Rows from block 2 of the encoder, named by matrix and row number. Rows with one number belong to one neuron. Each number is 128 + 24 x the weight over the matrix's rms, rounded and kept within 0 to 255. All counts start at 0. Numbers have three digits each.
# u: gMLP up (value half) (encoder.blocks.2.mixer.u.weight, 384x256), inputs 0-255
# v: gMLP up (gate half) (encoder.blocks.2.mixer.v.weight, 384x256), inputs 0-255
# out: gMLP down (encoder.blocks.2.mixer.out.weight, 256x384, transposed), outputs 0-255
u.225:125132138128140106169117139108112110103097110114139094152126107150119119119113138092104142190118164163161113160127137105137144138082130119124121113139147131136117146109104096156120158123116078135141101137135113096122172098106120151129108133133104142151109172117123116090128152089127130134163134132157116120114085109143090124106123147121079129146137153164138134133160129144116134148164124099135134149130112152110188092132155153141123152106159104129161113145131102124122135112113145102114080113134097103160162109099103110145102124147117135140120150084143149127121098136121128133112128135129132107107124157120133154127135114146152102106161127124127159116142117146113147130167170113174122121140131094099171155109136097153109099093155090133116162148111105117108122114109123
v.225:130151099109123126091107141132140134131144140154115137175132136118119118110123090149126154102115138105122158085122198132121103133140132168115153116107128143159127107125155142118109134131155126190139168129126137148156129156120182126099117132128154089146107074130159107137091144079110143131115104129116129114175118160086130119124084140152164125116153140162166163119133125150087132129095147148127109108185106120116116132139120134118126117069121115122110072100101135122126130096148109124140118152114120126118159097176171118113159125115114104135102145114145088128116147088141132151110139105117119158176151103089112118132150155087124153124103139143098124146131126129125143119131140129134153114137143094116140160129142157110130118128101105133125136123115137155181126144170176
out.225:137115114117131155138105112125085146078133143109168157074142128137167156137135152110126088146103102110141126132082148129138132143084104124168095193094125097161149108092126100111147141129156187114140171140083091092152128103124127138122115144127133129167144113107125189124106147135107142137075100144137105133171115105119183103123140135095123081117163127149108117098146138095135143159092134152086133134128170133157122122150122106131096114154090187132088158172160148087133096170112117159152141119111173151087071126135135096114119144127105120121126085174072130116130150145138106141154112076118131104133136129125118153140116138105141075114111121137122090159107083108171102117154137142131117128119154169135110120165156118105186145080166149115148116118126107144146158156104120
u.226:145139129140132134120143116134156128124133126137110153130141149150109139123114134147124141105116152128129151127105112148155117104116100150122154129127110131173101125114107164136147103134147154124127135096107154119139110160149116137140168157131110113144129142121136114149095122135142166129124124115145157104152153146108110121121121139122123115150105128129114108110120135104158125124115179117122106128117101120127136110146095127104097179100120145149140160133112098100111148151115123121140148156111139117142121135120119134116084126152136085138149115119129126124137145097156113147108147115116127111119106112115151130112111116120185140124096125149139149126119131149103128124107122138171117153110136120135142118145092132152132132140132120130100107111122088144104132142096104
v.226:148105141122134138196148147144130134156118061077103115147102158169179129119153142136140162115153111082125116104143120150131177084175148108107113147131149147150194123126136136128134107081138119113131162096121125106116123109122129138112113105135103120190079122112097089105117136110130159143127167150152165112133110157115176094167109190183129114145129107127151106158119165070169162174129127129141092069111140098123130102100126116096090080127123152143126125159135112087138141140120115088107130147132158154106086121105114122132106134069119162111142099113127106128127110138140153159111124121124101149158160134090116109129133105102140125105130146122110141147181144151155160094160114119152111119139136119131165145164062165168138105179175094136141118092142123164130110118106156
out.226:131100131111117124143141132124139140143096165134135130103108136137126111119158115152144147143089148166104110140126111127100144132184142126140133132074127109111121122136121132110151148120156093135156121142122134146145158099115123110135103122098129144144133110146127112168142106131150125132155112144110129143135130082139103116124151158145120113133100117110127140124122091127139146156140149134116176113123129134125124105099094101142087145175133113134098127118130146108157163125114109120144111135083137141136144108113134165150150144092087115105134141108156120083109109147131115136122127125106135143118128149152083121121133159136122156126113141084108128157174145077147144115145113156108110121138131126098108172106178121109163135133137143149149126098111144135119154133158168
u.227:130153178097131025118100126128100113141099143038105064117081181161147083170148160131085096140093133130196138179096135086120127188109146128125154204084177134141117150169134093177143099119104133105079119178150164206126183126136146112117126135183145140112162114177114134116115164068131137114127151131088157169093132076138158159143126055093128129111114156141150103205125103135159143126108053127125182141112142111072102149059138155136080142145162113139158122105157029164167104194084099132146176199121139121150156145117134125108167103121161179121125093130156140134056148147121117098157116109161088209097127100111071122127111170162149130106126143162137170108108116110085167186115086137133093059136119121123146107126109099137128093094170148092095195086095130139126129114091144
v.227:167189122111164170136113132112095156177113146117110172111126153126175111132156140065152148153140076157133121099141179129164109121114152181134131116104162117121136139128100121183126175129128180150147129141093159088126128121118125160171135135140093168073168092126127151140147140131159150149180164188072150143095096102117087160114186148113115129051130106123166098122116176130178155148133125104089148165111125131156106126127110141096062181135183124140141106129079131154154092125085155120116109143159149168173104128092080155132147110152119144117152106115140209082129117041115122125163136059116087136107152107118097102112118084100106139108156101093120122091100146098135118125089108155100087129150164133164168103113092111137161119074113112124121123131131089121125155138138149
out.227:117172036100130148151150127106101102149169104149104076150116131080123160104084152111154198193146125135048130111122139126115128140147079120126086079175134119138125111159120128093076151147120039147210156090159069082101120198221128122108154134122132165122064125071140132147162091112134158159131063102160136094128192200129136063125102180154151177137124097115170150079159184098111176118183139118135121102144187098156130133164127108099103128136131073120106065150103134053050096142189060111103097109111131146114085091188101098103200142166105116107132164149133078158160151113117107130132148139157190105169070092118128145127172052115116140144158113134145105088164082166118099157154153114111144052136100094132139167191147137137142108134134141161158114155109130098124111155176173
u.228:124124108127164107117148163135121115089112123140096115087097143142125116159147152100143144120141153111139167129114132168122123143142121119135131145108171170103137114127150113162112124092119134118142171159107095132052120115137150092149106135133172113141138096113142072076143182125100153108152117131131130105090131149141090127134124116139128157141169126125126153095133126148109128136133130147136129115092140164111142140127175105117123118133091101144106163134097185168139103149154094163151115141112104160174129124142157142112171122119148123141125089122120134071122149097096151137144145115115124124122117107119163169110138141110128114169194121154137150118131112127116140101137120108148079159144116124111156145120110117172118118150141164107135150139156144158145107180110123
v.228:178102080079075151133159091095120125132129128104118134134122125130151106102116129080175152157170153097134158102155115170122099113172147115105136155122111112149130117125124139102131149097096121119125117100147147076106105122136128101153154117123130147114125121100139146099164127144101105100127135154125117166111132048156123136098143148136081184114129106134162139107148123140116120051075165155123110094158127123118146117125148127157168097153119130110167120124148128107109113123165139135139076173109135147112128134099143123126119136135120130137101138087097159132142128155138155131117103118098154147094112120139088096137105123140138088140108112138128151120121123135127097132101107164118126140115157122100124139127108108115129171133159108128100132135093141155124139077160104
out.228:136116158127159128134091132114121127153119166121125147141103150119133119113133073191144154128122139133135116119138112117122114114102143141129158104144102111137102127141122152110136112163143152138143129150112168137151149141110124161136145116128110139134131177159115152148131145123142130122115135131126127105153127112125127140123122129138164093129138123132116119154146122105112132127126123113127134116144136115147105120142085167135123127102092120150146127108125123116111112139132111090142118124127115101096136135101082106119126139120151117102122130134118129151103108126121098139159112130129136118150129145151143114116144116135162152127109140127128129118135137086127124121150106099094119116124160125128105111127128156127126132141121102173148132146114110136119137129161154
u.229:106122100201127121112103159128119111137121204133138126135125124127107085148102150114181090126144031155145130154127174145147150150124120138128074130135090132090140109134188122124125116106144114114129034098118137126130096148124120125103135107099119159086128101133114152106158182150143078088149133142133127132120116152149151114178136159116102114139116171094082125156169110119173123137092126165124136118137147135096121086108139115110135194148086086141111120143106102145087151125095151114146093074123135137123074125128149099174138135127149113128098113188104082107159093098131141139162103173142152109131179113130126128186107130143143140115151141142113126110149154148098152105126132097156154147118106155159135095095093121169090106114080149171108133119113126100127147118146127
v.229:136182103109103142110130129148108140070194067083148138167110191152090151178148114096164161110179138136119144125126168162091105111159084135138104177117117179119206088116134130152152157117121130109178144118156128084100148138123121075102075108126136145168155090125113113163099121116100119081136144124166113156114142126145101115102149093106140162138114153096117129100177118114078144152127113135099140124141121165091172086130151171154152096176140138160097134124129115111117085106146175127163132100163132126142129142127104078151162134156164166121118133135125154133083123167154144101139103175165126136109174128144124075161090155138157113127127083142135072119167083144121135104144157140112113153161106109114124116115117145148122076145119165121141130123146155135126134091149115
out.229:138095113124147126182101153155112140166151115156119119146119157107122129134122124145170130149153136134135115174094135119116122138076118136162132109117143145125108117123140122109088131131136163099153146115119094127119154137158110117140124122094132140117125148127100124149105105097145153164124111173136186152153146113072097103103103142141132129128126153122142118103159127144151140150148126111112126125150137107179125138153147170128126083140172114148131100143116123086122135149139125169129113106170093090097132180131133131114164122118168118114090154108160159115131122102118123113155129103130119094110131125142133093164103121119093111097121140155080068112131124120157130098134154142094114123132134133122115114177114124127102119149115115144124088149109103115129136177146112
u.230:093165131143109125111109113121121115110087115139112109141125130139153148121108137145120101150141141142143125122112117128131130130137113123111133129131111141118119174134105116122103110118150133170132102139123159099092132130127156141108119127116104103142165104124148111133148112125144130132140108140150118109139121136118138109140109151086102138117156114150144050117110117141139116100130107140184128140134130140136106125141150124157144119147108129128121138157137123128117129114159121155141116128174096136123121100128163132128115120122115116138119149091128133106169112140135137102142107126094120095119122142120134114140134125119141107135110151138117105109125101127153133106140137122125134139109138132150078162118146109136120130137119135106112157128157105113138116138140117
v.230:132131111111127121127129137110137170150136100144142145131118131116111127138143137142123161135133122110103122145141098147145109124128127107143145124134125148148127123110102161102121155168115152123100136153125124139132111104130123154140132158088151145142142140121128109166124128109108131123127075138155106100121128115087138122123127087103121127121115120115141151166140125138144145128102099127109101119118093157132154144140132119143132096116093106136083127139116112119158140114146139105106098109105135112141140138142132122078099103097105123101116120094167094137123125141166121092117136149099159118103175120124128146125124119116139108128162128123128133115137131120128147127165120142151100144130126103113087150130128098175150121140135140152127131116127092133112132139173127
out.230:135166104109130128139124177153136145116098094110193094138125149132114129116118170094103152148121121101139118132130127118133115126129144125116106095116153116159147106116105155106119147146134149145101124096134098130153153112090110142095146166099119117141126130103145129147134147158064116122128088153158130127129117135130125129131153111115132129147157126101156145115105156128127097134137102127123128092091113176123150140136179141136133136104156135128156098136114147152128123147112146137103131120113149155125104147120124129115134130129118127106100154129118104145142100110132081160134148090169139119147118111145096082150116116136112143128124130104111148149114140126148151100156131137115109101203125113130117104118144132168123153137087160127136141157120112117140091126106138
u.231:094111083155091096134151144120115121139123102112117119141117140138138158135188123109078110151134135146155113137126135135150129115157157143118142162107087118147087136197159146134088125142120129109146124172106114137099123103137127106110089119127097119105117104125151093137145151127153117113114148133119088119129153139137118099137127114114123183093085166161115131124104127111128135108144138160127160082163144170165156095147130107145167110165158114196105124133174137098119109187109141115108118130115125123129119179124097172095130090142103158151099128159129122085110171103153121106122108143163111140139083156121130103154118120133147110064111101171124124113141122107123155148102146121167114155130126140123146141138192134151165121162118117169152159137108119110107120130105124
v.231:089132087122102153095129145076146112145156123154143123070112156131097106136114157152144157122170109121112092120067128142157124126117104175156150131136137126162137106128119133125107115150110069156140154134114152078133091115142112134146096108148151155130164144097157134144146138103167140098145131075103148135139097129116088115150145140076094126086150107107112151111121138157105126144124120098164145136150128099148121125153145107102125159161160173150093143151091122116136132141147129087133137102111162093146137112071147133126128120127182153168106119100174136155157148069141101131114134127145159155081115138103127111176142107131104148135159144131163167122130151127132124106116125094164161120152113113148158138124072143126116172132141130143127139140137141160115122134152139
out.231:103152176142140152122122101104128110094153158118143135117140159152154103125080096100135100146138141137138066157143105116112123111103135124133120141145119158111106109104119110116144103126145145142141129105101120131122162145085155115135109082117126072094141145165124139085175156124113129126130144131102167131132118123150147134140141166119130146131122094153129124135138149160135161149108114109096114110121141155122081123173132127117109122167149114163142138145118152163123117112109123153131109108145142116118125107147110100125099150101164119120125142140136116158121081132134148163142127117126151137149127109117114149117140113143103081144147105112091118128111134124132109090152137100051140109096133177133106120136133149139104152128128127107150120134098113134151131147129131
u.232:122117112167137077123111136143124111129131142109115127159120142162109111113094128087146099143120131154092150137117120154124139128134107118142122134180133120133149120142134096142134174141103104132130111121115120080120149098137115106115173123124109155078173144152107105140122120099103148133163118088119147129088123112142115142056111125174137140109162106134100157106135114121142099100122148114115162129174119124106107104128136163136100137099120107119135104125124136136143134140145135100130143144139132134160120099106122119145129162132085123094151125124156106085127149108139141142129115146119090138122149142130108148174153154149097134048116142137137146128126127122142135148137134107151133157134145097099094155144155117108147133131127138136145144153150133129135133140076100
v.232:113128146135132136128151132129128126144137125152106155116122139143157104122126143128166128141135121149106143145126080125082108154156104161128137138118106148156160132119144143093135138128131120100148124120113119119124116104131141150082127140093136129120125115139125160150100126131098123127121133145133109144127112127138138175056109089135141106128141139132173175155193128124125113077122153117097088149150134123133136084129101153118124136112200166118115094117164133138136149120137188176111118111080108119141115086147092140145108149104131114102142099133122132160098086166089156087138127108113112145094142097194136123128113144100122151104124149143169122111115127127119105132115134109123112111116115145129073124148115117138130116178120131153119132161096169155115119139112107
out.232:135113102131084141150117142114123129128152110142130130118108087101143159115144080147132085181149118121139157113171154122152129142119102132117122115133131144096165116161122120110117135153138132131143156164116118153190156145102135096175123115116133143184114134125120143135103117153107149111088150114143155130156122154126140078139086136115153130097118122128164108135137120094133148104114120118120131141112132107140136104140108112085153133159108085101128145141132140130127098123096123105102142112164106129148150127125111147124159150145085118113118112120111143114113114131170139128128104117125140139134078135148119127094088113162103164121124141139117158062118141109171137134151134116097084168104139133139123147121119140125115166106140096122125102150124125136121167131113164
u.233:111095130132139119107096163140141139126115138149114128122120135143145111116130121115094142142146099117132123170146130144075162117132098121105118122156108142134106089128136141133088124134128142141121110105124096131120081132108127120085165105127154123134151147128126147081127108099125130112126135121121114113119166140119105123124106094142147076146090131091151166134147111139147113122108110159093111115113116117077129142088135159101130139109153133117143118128141133112119161115096146121144104115140126138098077117088155113129159121161096143157156130178094106125138151132148121127105155129100142114116141100106126156126176125130117098155172133130123138147150128134129102080113116154137132141105133146090160114104143145162160105095140135144132152107154121094077133122103113
v.233:130122123169134131117136155169153110119123113135132159125132108131100139124121117063122131130165089149106141095167147147091144122139118145102109105142143094158095147121102129148095113145166100112137097066100131085127174151160134091091152114091101145139146136142117153170129148120168138126148165142084105138092137135107142114076104083117114130106151110097102120133156197129141105158139135152140102136135163162120184117111153138109136109110149115144162091134112144114132111114161088118104118138122163150115148155139160075131125138156120099101142132110124090082094155175147136092101162126114158132149107120133147118141121112126145098110171120152127093096148106143148120098101087182141088133120127112107138131112100135128105112155148110111082155104163120145146140133105138
out.233:133118107142092139130153104143114110172126134123184108107106088145125139116154155144116135145082142122131119112119131109180114123166153131166155150142135142121190129122127123168149135104094117156134114145101156125140170101145121132124135172114121149091102130147113124172130135138127165150143123127139117166144085119160152140086133178138069155092140102166166135115112110186104143138170129073159120137140143168144154153154137138157165132176098128124122135099149081158170095145169145107116134115115149104146152118120107142114142169096170101100099160101167145112108154126098127066127107124118088146107118154143111121114047121127108146089135125122136118089084143122125154195159144102107117119134128081185140127168167130158126147138132113144152109131115102143153134130115172
u.234:146129132153147162076084167106097131128111119092154149109129128116092105123140102150156102095098141099172131152102141130130094140174108176118123170155168188158161085160143098130102125150150117087140158101112113171171102121150110084090100169161114092059110133155141073117121083146133109147074125131148174149159187091090133126066127141151167074155092147153124129157104080138121117140055129164121148144154123152157108130070115134143137153176129125149147134100148141138135144137151124109124146112147132096118131141160111132093130106096156112122111148122143130124171110131074124158110077137101129151132106137146114081160136136123131114088107098105125157157114154131137104125131122069124116136131128030167129176146134141107119120111117130168150052088092143171158134174143168
v.234:082122139166160123151110135129149140126168134112154151173174094132108156124098130147123135093140156148121138107108111139107080171126131147118116108175075155147171131110109135098153088118146078132107074155148106184133108110167123150112142101137119153120099129126107139090140069160110131110083127128162076124112172134104120124133136121140109154199135146120117125083123083103111108111178116154163160090120171148133148137145108162152095091163070119106135093125165107115082119161123127119120141109157125088113165123158137118060105140105158134100106137103102156090177128153122119156109095152125135159114146133129133131154155139129154117121090146132164108121139157122146116105140131168127144162103125070104128106155115115075078118111142139107122118133144159107120180106086136
out.234:087131143129134117103196099190146152138064054137088046144169121138164145103131107071046126144141153143153129142188142129132115114108164083074102159144112100110165140120155165118134103147084099167144110092105170132149219179084180132123108120081128082119153128164146079109140106099139145142162157121115163091102165174152130091183139082136096154175127140104082134089175095204163107126185117071150128098142122115174071157143084110110159126102143132109110149116118123140116127115152142134100066151090148137116084209135141082155110108078129127121145103132088130101080117146141203141092189147151149133184130019106102150173084120128079178178161128128084107177153121126057186183149141130136173129102085121098128090131088093108137127158125129232127118120106115070143083120119170
u.235:130148128137093138163128126154134131104115133137111145127081083142123114102142107113098112103140122141142107124137156117142129152166154123107145113142117155107132135128101118128119134150151140146131103183126133113147156089142122137171098126154139112122113126121155127149142135117113148135104141120090105106153092100107136121119098135116119132124131119145135098156092136111131141101101130147136066122139155144104098087136113139134126116120142132100109123103142121125142110093136149148104125144123125144129136135159082120106149101133142120139171101165145185150113171131126193117137133103136148121085130138138115142139125132098081115125107128092136150139120075105148106152121109154120131108144135126106110132162106114154111159108167105114105088143131111144133118123123092
v.235:146102125158099155113154083138117141097141119139125116159128166120112146167197138125131068098144134150175111106165121110109168102116112096123103145167147163095112122114132159166137125108112127111087119156173151128126132073130148137081149163118094147122187114126114086153103123192152175119124136109133173108128113118156104128128101121090127092103094167126107120092155117103119089121129147091149106126166120117149144105078076110129129128085165115129121076105143114101157104144134125133171123146118153114127148118121136125142128098135131107168127124166086125127135150145161148140155111104170141097117116121122139141122179114106110132129129097132127172136109151166114145116092158157095186156136141156157088148076148117101122116096137117131137101136120135121087105077132096
out.235:131136131106133152120078153159112147173171123168136127128126129173141104113078135106178075158148138174110114151146095135172133110114127127138137123133165106141094149112130112164140119097150092099119099093175116149118115139112107089133152122092124144149125140109101117116140124138106122123158160105154137139084135106106094188113149137175138133101093124139115105088116143135146135093129127138144179152119128126139105097169152118099157127122125155108142103151067124176123133151122115091137094087115113113105112132116159132129102128125124128132117146054154087138136122102147104143162144137149099087164095154098145134127107121148140130125134114145150119106151159115060137148132149119128107108072123146141132137110098149132119146123109101130161136135123152129144116126166118
u.236:123103134114173105151133153116125147094157161117130114096156137143138116116117147136142123154117161164134149143107133141142136143140135117143123090116154158156128131134086137110143175097159113123154136159127152137153148142165116117132120105139125132170124116159126172139111148138137108110168127146124159123111140135162100119132148177111153090147140118143122122123172126096105153122134088164152117145144170127154144103142130140159143107118140192114113109159118147142106116115136126128123132100134163128109101147114139107149120146153122155130141049134093131096103099127122136157112130098140139143138091158130148126119130154118160125139081121104148133149095099125180100148161163168130188139157119147136130099095102131150170133094195127094111064123135193107139111127123131
v.236:150088133116152189112137173143149141168146127113118106100123112072114119143132163066176123173137085076115161163122145147124158105176139127117162136111146130120159138129112121148116122155168190128160140146146104125135129130145122177102127142138152134130128133144135102138118174109127083094141088138100141066135117126076119124081127101150121121161096127158150124169115127165145086117123117146133130160117095104147146104089161150117107134110129185173136135131068107151158164126118154116128082127113144124110103105162141129155162141111086152132138123144096165141135126060151139085124137119137119094126151143153133159118096127113138082127165117111162111121157102128131141126139133144094129105109134088120120108147110106122128164137115111145088140127116109160127134134120121
out.236:091149091162104105098122105130115156152105136131139140157112109147125168185104107114085121116165117133120110130164142124158086087089114130121168146151090128120106129134120118126131100115130119123107136093117113118083082103117151177125115160090124107140126154123163103121130140125104133126113120091138120138160103100129168152143067098143113165124146101126126122109097133154144073139144151109100128122106088145121130123110084116141125133114105126126115140125121118134143158124156139134148159141092107138119126123165155151141130156118135124129135161128133115145179144158128124124133167130130118111129128139101116140145135150133111125117146125125126102130181121119087168139109130151157079146123162105130133149158148135111116148129091124148132144155141092142119085136129120
u.237:140131140140119136157135143130146129104116094131121119103122142132108109121160136130122145126155123107126140115123135122102113140125112155116164119153114097153120113130104107139141130167090102141147107137122125122078125155121137129166081093122095130154131089122094141129141144134088135120117134119141156161112146116179123118109159138126105121084121145125146150157135138132139124145146090150132159131165136139166140133171135110135150184118144124138140131103129153132115134145137099114128112121131141133148130108150114092146126108164117119118135153126101153141142109112091117122105135121123084153118112154131131132138088129164138128147115134149156098168116113127107129107131153139141135128139085125130132126123133098095112104113159120120100124124152125122123135130135137
v.237:135143123117112152120137119143141132109139126132112158154126140093123151129139131134120135126149140084141153114154138125154154164109128086131127144128132097125139109119128144165133149112107103109113116127120123137132112108149150146111137132156138121111131107124148152125158119128138121129136149116145124126100123122108127116172138097151136160123136086131169135142149133107156111137161141133112132137108098100164131131127090152145123142149136127084111153111102092130132104143124087117100137095113110092123125155156104145115144147146149140126129158070167126113134134124111159060143116123130136138114162145096153119110143131159110128120132145129154104138133128140095124128135137127146136110147124131123107128117170096148119109129120125137128131128125134142139164113135117
out.237:114132168105189134145100122127122096143122155103171160137167138115151132152056153104130113115105140083103177147123112162143078140154167107111127125111181154100093154087118105142139127120107144091123154100132112132119112094123149135103156141147144094160139132154095143066118141111155135168108140120126131119124115124108135134146106155126134166135138117140093115147135185126162082095105208139145134140081103099108099165088108131109170153170147130147169092147176114142115089075143119171165123166125144117124132108125178104132092156114169147097116145139160097126159107164136135160181108113131112109126145062123101100106137071159114093141117144108133146110149141127123119101109110108162144108138148139144100139093140144138076137082153108109156150129123103149113144182142133
u.238:174185138157156106115134123115125207199162126120142106084119110187203062098189146155151064124090136116197128172085121068145160131164151073132129178085147103118164121169133115060136126062147092102060169139135144162162121139077142107130089140124075161148117133182073144138094115077116138135085129162142099164148056086143158105162129101095191030164115170100113093171189127114091111141120082168126137151115078107094194086178152169137096092095123147092158085117154114072184133119140159128090166109118167113170085093157184127109098152133142180159196099094128155116156071132158055110099135144122082121119123112117090122148131149138134124141134089137146094094129102051042107119128131157134135104119127088140178113124055118122112105085163150099107126058155100128103103200160129
v.238:125139145074120095160098109111137159144151134133131149099141117097119138150142103145117148130136131146164138120088106155087087094149137086123094150152153093120191160108137098122133138123100139130148124143130133085075090138115126145129136128115151122121079124152122123152122165156155099133145128125127123139152134143142123116140124169123095156158123143140128099155108111134138142125119198139125106121144123131166120131109103166137114112135127122120111114130066111120162119115178120114154124154083142127107138143149137163166130110137129150151173121119103161137124127120149103135104131100110112127127174105135121132164111113121141105127126102180135127142100135126115163138132126145095152131094110132091098130116137121103101141126155106193122161129111163099121161169095102
out.238:134150160150148123122098129127140066135150133123085143121076133154133132110119108080133171140122140129079134123175136155117137119124168085075115119121101136140124141103142142147097112147130148168091161155142150139132136116142148129072118103130154176131122114133136110111104132127154147132074140076152072130133129124112120186125085083152138132157129139132133127166125134093126150123132171107147144153084170118152062127074094113099095125162127121152149100098149095144113089117141103084143120163099180162129178139120103107158124127177133099088086102185129156115151137107051067159104168150198153154122105110090098159134120138115140153134153128152119132155126158156140094179153125109189148076122163155129145122162160128156093139181171137135083137123127127129160121132095145
u.239:135139138100103146132129100137100120131126130150161137104161101138137160134156129170106147126135097065139138119124141132159081145114089072092126145146171150112120123146205115130100149142147073140081113140207140125085114147148123118098133108130111110123106122156138099064158134101138134113099162168157101174127107124150174145118091154088167125141139145178092061059105161066075114142100085103176170119165121142181047110141113133157115120135119121132159096105111098167107138123151107139141190125132177135123116081117118104090126095137173144130154109160158132132105127131120133181132129116088121154101137160183128085109136130125166154151075104157140092113096140125164108088170135110096124124133108125112160119125108089155121075095133102086142135117177128129110119109089151
v.239:134097138086157132115126111129107108115127097106162122109167135170138145105129142123121109147164136105130117101155136090098106111134167100153117121076112131116121105153136136137128101150165169093081131118097111103182135125121129153141142099150154121175121119145158138121155119143126108147101138166182113118140102139137164116119118127165156143127138103096176117140140144134136141093149115122140191144164114153093129142126138108129160151168074153144120146159102121149149132117122112111139105149143163149139136130147103094126117118112115137159146125141146112147120111161099153155123149145100130095112159119141138108157152130126107144061102155114098129118127114118126111108129138146141122110119153137134147131090140119159080101142087091120117128145134139124137138181080132
out.239:113110130142138124122139145144164146124123140127088111139117141129114113152107133099139134143129129191137122140143119107119162122162170170134134151113090094135151149158081123104138113110132149139153167126093154121149149134116121135130119138101143143142152155138102123186102120152136137149151106072099120115103156109116066133156126114163133110107124137075150161145132097172151140092128171132118102138104141108111178138101150136088131116115139129128110160152138149079133123117112149126112123152100122128132120161132137133174118144118117093113108149102105117132143131130157135084122130145152128120157101131078147150132109137106121126132190119087106139130145122115130144149061101117139155131122130137139101120124135131106126169164126118154091112129141148134139120160173098
u.240:143143131116112145120132090125136135085108132157148120074165118092134113143137093115130177130121129151137147149110139146082107105121148128153086136099113132089127145128141134122097112133094151171163070147117102143099134128105145080134125130136130118133130109090140138111123119116134095155102107136115102109097115138161143149136142133130131157132120097111098122115142163133078149154152086114149122151131125107137086095118118073103138138124114136148145147191142133132153104135143115131108129116103113133174105133104148097128162103138147112123130136126148120106080159098176112173142142147082117161142102105123149106118145114156109121112127104134135143110085156126158125149118135156106144107103149140161134097104142158087088116148143109109155149149099101105140119163118137
v.240:133115157129108106152131101120093146099170090122087093089146167119165125150113144112153150125146165107131115134115133134117112145151183122097153114115140180131164112162170107135091090098135115108158166146152124157125123126143125126110121140100080071122151135118126129163145150143130167099127134092122122139097128112136086116126121139148000157133105149114120139122141127132158158203149133090176131152122140154134088106158145139119118095152128111119093148205120151077161128156186114119119104119153120143143143095142150134145149118140159127122096153127119145112114131134110098167140131146093117088066125108162130097117134142091099164143112089161103128126153166137125119095086114128112087146093144133121134073165119139137096178171111127125115119108141109109130120185124128
out.240:146108126164108148151080134145122110146133163116140175097118114150135160109107116126118098137140097094136105127129094131126143120127133131154136131113113118111096116126150099152083122132063137127146146130149152104101120167181147138151161121134124162152145066125155109115123178141141154145156107178117144117146173135135150096127146110116123184106104129131123137101136139139141151159070151113132155153122053117102110132148136148149165123098128106126109127084131145133142171112135129136134108115115141106097107095154126114111136165117165148109136113118127160124133134157113126116144102132142117147090154155121119094127134090121164165124108164086115110158142131132115099104121143151130078145120108143138099157140121170153149107104098129168151114098135125176081142087155149
u.241:111143116149110141136093143121133141110118118131138110150137148107154131081151124163166147167132113137127148135112122146091150124112139138118153118102136128173159159104117135135131103121097156105104141147144102117077168119140148156138080141120125135154154131151142140074132133134159104114128113126141169126145120119137051123155085109121141146084205108111133153108124147137156116121074165148114126130139147073182122106117110112103121099129124132128132101089137108129126120134148131116160139124102143108127131142128128161136094116097119144152143109099141157145132143138151128142142120130128158122118111123155112110131172141115152147114128096127145136112122115154134089116102103152119116121108127155139083152130130110124097103167127104117117085150148129165142125164126107
v.241:076152105146161156162150152121100136148131139149079090135108114148167153102151136157134157121103117149158119121077106117116153147179146169163078162103108085113154156165115132133126103098112127084131109100106166171178140107138134110195106064145198146099139106096131143133121158125146133131123117150088148116135120149083117125119131167099097140114114090125135148101125127146137110101173131112145090089079167151165085118167079104150135152134128117129100139111109105139102140147111132134124152123114127154126125109124110130134116136104106138141115122142133124093113134127086122116129127122112142177155137124115170133156168105138138095096123178128125135134100139116173151063128108070112154147128150113148127129087141098123124092111118143155139147127126104118055128148187100
out.241:123111097149099158130170107138120122104143122138107076093094126126141151111134123105123123137102148122118130141131126132157125167161126135154105114115128101142160137131093110115081126119151097141112108102126097143138142155117153151127160109144079128121118109133158090194167134115119113189101105129065159162169098109121112106145148154103149124147138156162130105098103090133140137161143139124159126122095142159117158118113151104155118143149123102133111177102127133112146154145143137108133144116132145188150151092100156127118126174119175129107108156136121114096146138156096116092124151130138133168107114123159127132158104141125102155143140137138118133144165109135162180108137155113121140110145124105172136121107100147107105113143133178111091113110151125130107170103102160
u.242:152122137135136119132100138102129128137152161143117144125101135114113192118094117172128146138102086107142142125107112128126162105140097143102111117112114101128122136092122100136129170118136152130104092128126180148119153139116113089118142115173150137112106135147111092115128146107118148110124113132149116131134057084115106158125159163143099125104135149079126167144124098142152094198122121149109129129120108151117141136161143114124150121123113143128130183107113182140151117099089115148145128140142105111123147089109105144128137090158117107188129104141082105147125139103135138105095155139171126123127147101120116092129167136115169146133138128155177121153124117144150058135086103137097128134142149137141118134126159134094158113100128135135122103109121119114093133128060143
v.242:165201091133131117148137115110153151121147056134135136115111174096155151121110115131127122169132115155146136099154154140107105123140110137085107135127137173111146120122119113075118098160125113129114110128147147103118107108112093118187113155103136094073107112132130191103176171103185148180208145139078077173152150122109132124141068117128122142121127113116100093101132099112125092175167129135075135157115113110120162109093120113110108100206116131144150157138134189101106178148139187122140108140148094166131127112099104107140094159128134131121106130130151102120134105158190111157162144087150113203102085110110130126096114171076120167128117123106142122105134118136153090128102127098118114134136149100103098134113094125100136156143134125159128105142108136101102142098158091
out.242:124115085138138146123117170160103161096132161134112144133141127151099142119141167140145156079116110104126133135131105100121108125108124095110123126091063120144129118128139130135137092091133123141113164110138151110133122115119138118098127161153113129156153166133133152115139112088138177140112134171117145149126158122089130118123143091145175135141131141141120126112144113128144115106129124099139118110167136079130137167100165145122156115141154107135141110119105101116130121112164123136105120117169127167142129172105147133125083118138128120125117153107149128126113119147110114131146112098143148118115165130094144138142108092116157095134168147128105154141108132124123161140135104185130114115114098153112121139128134128123103144142109100082094112135127115121157152123165146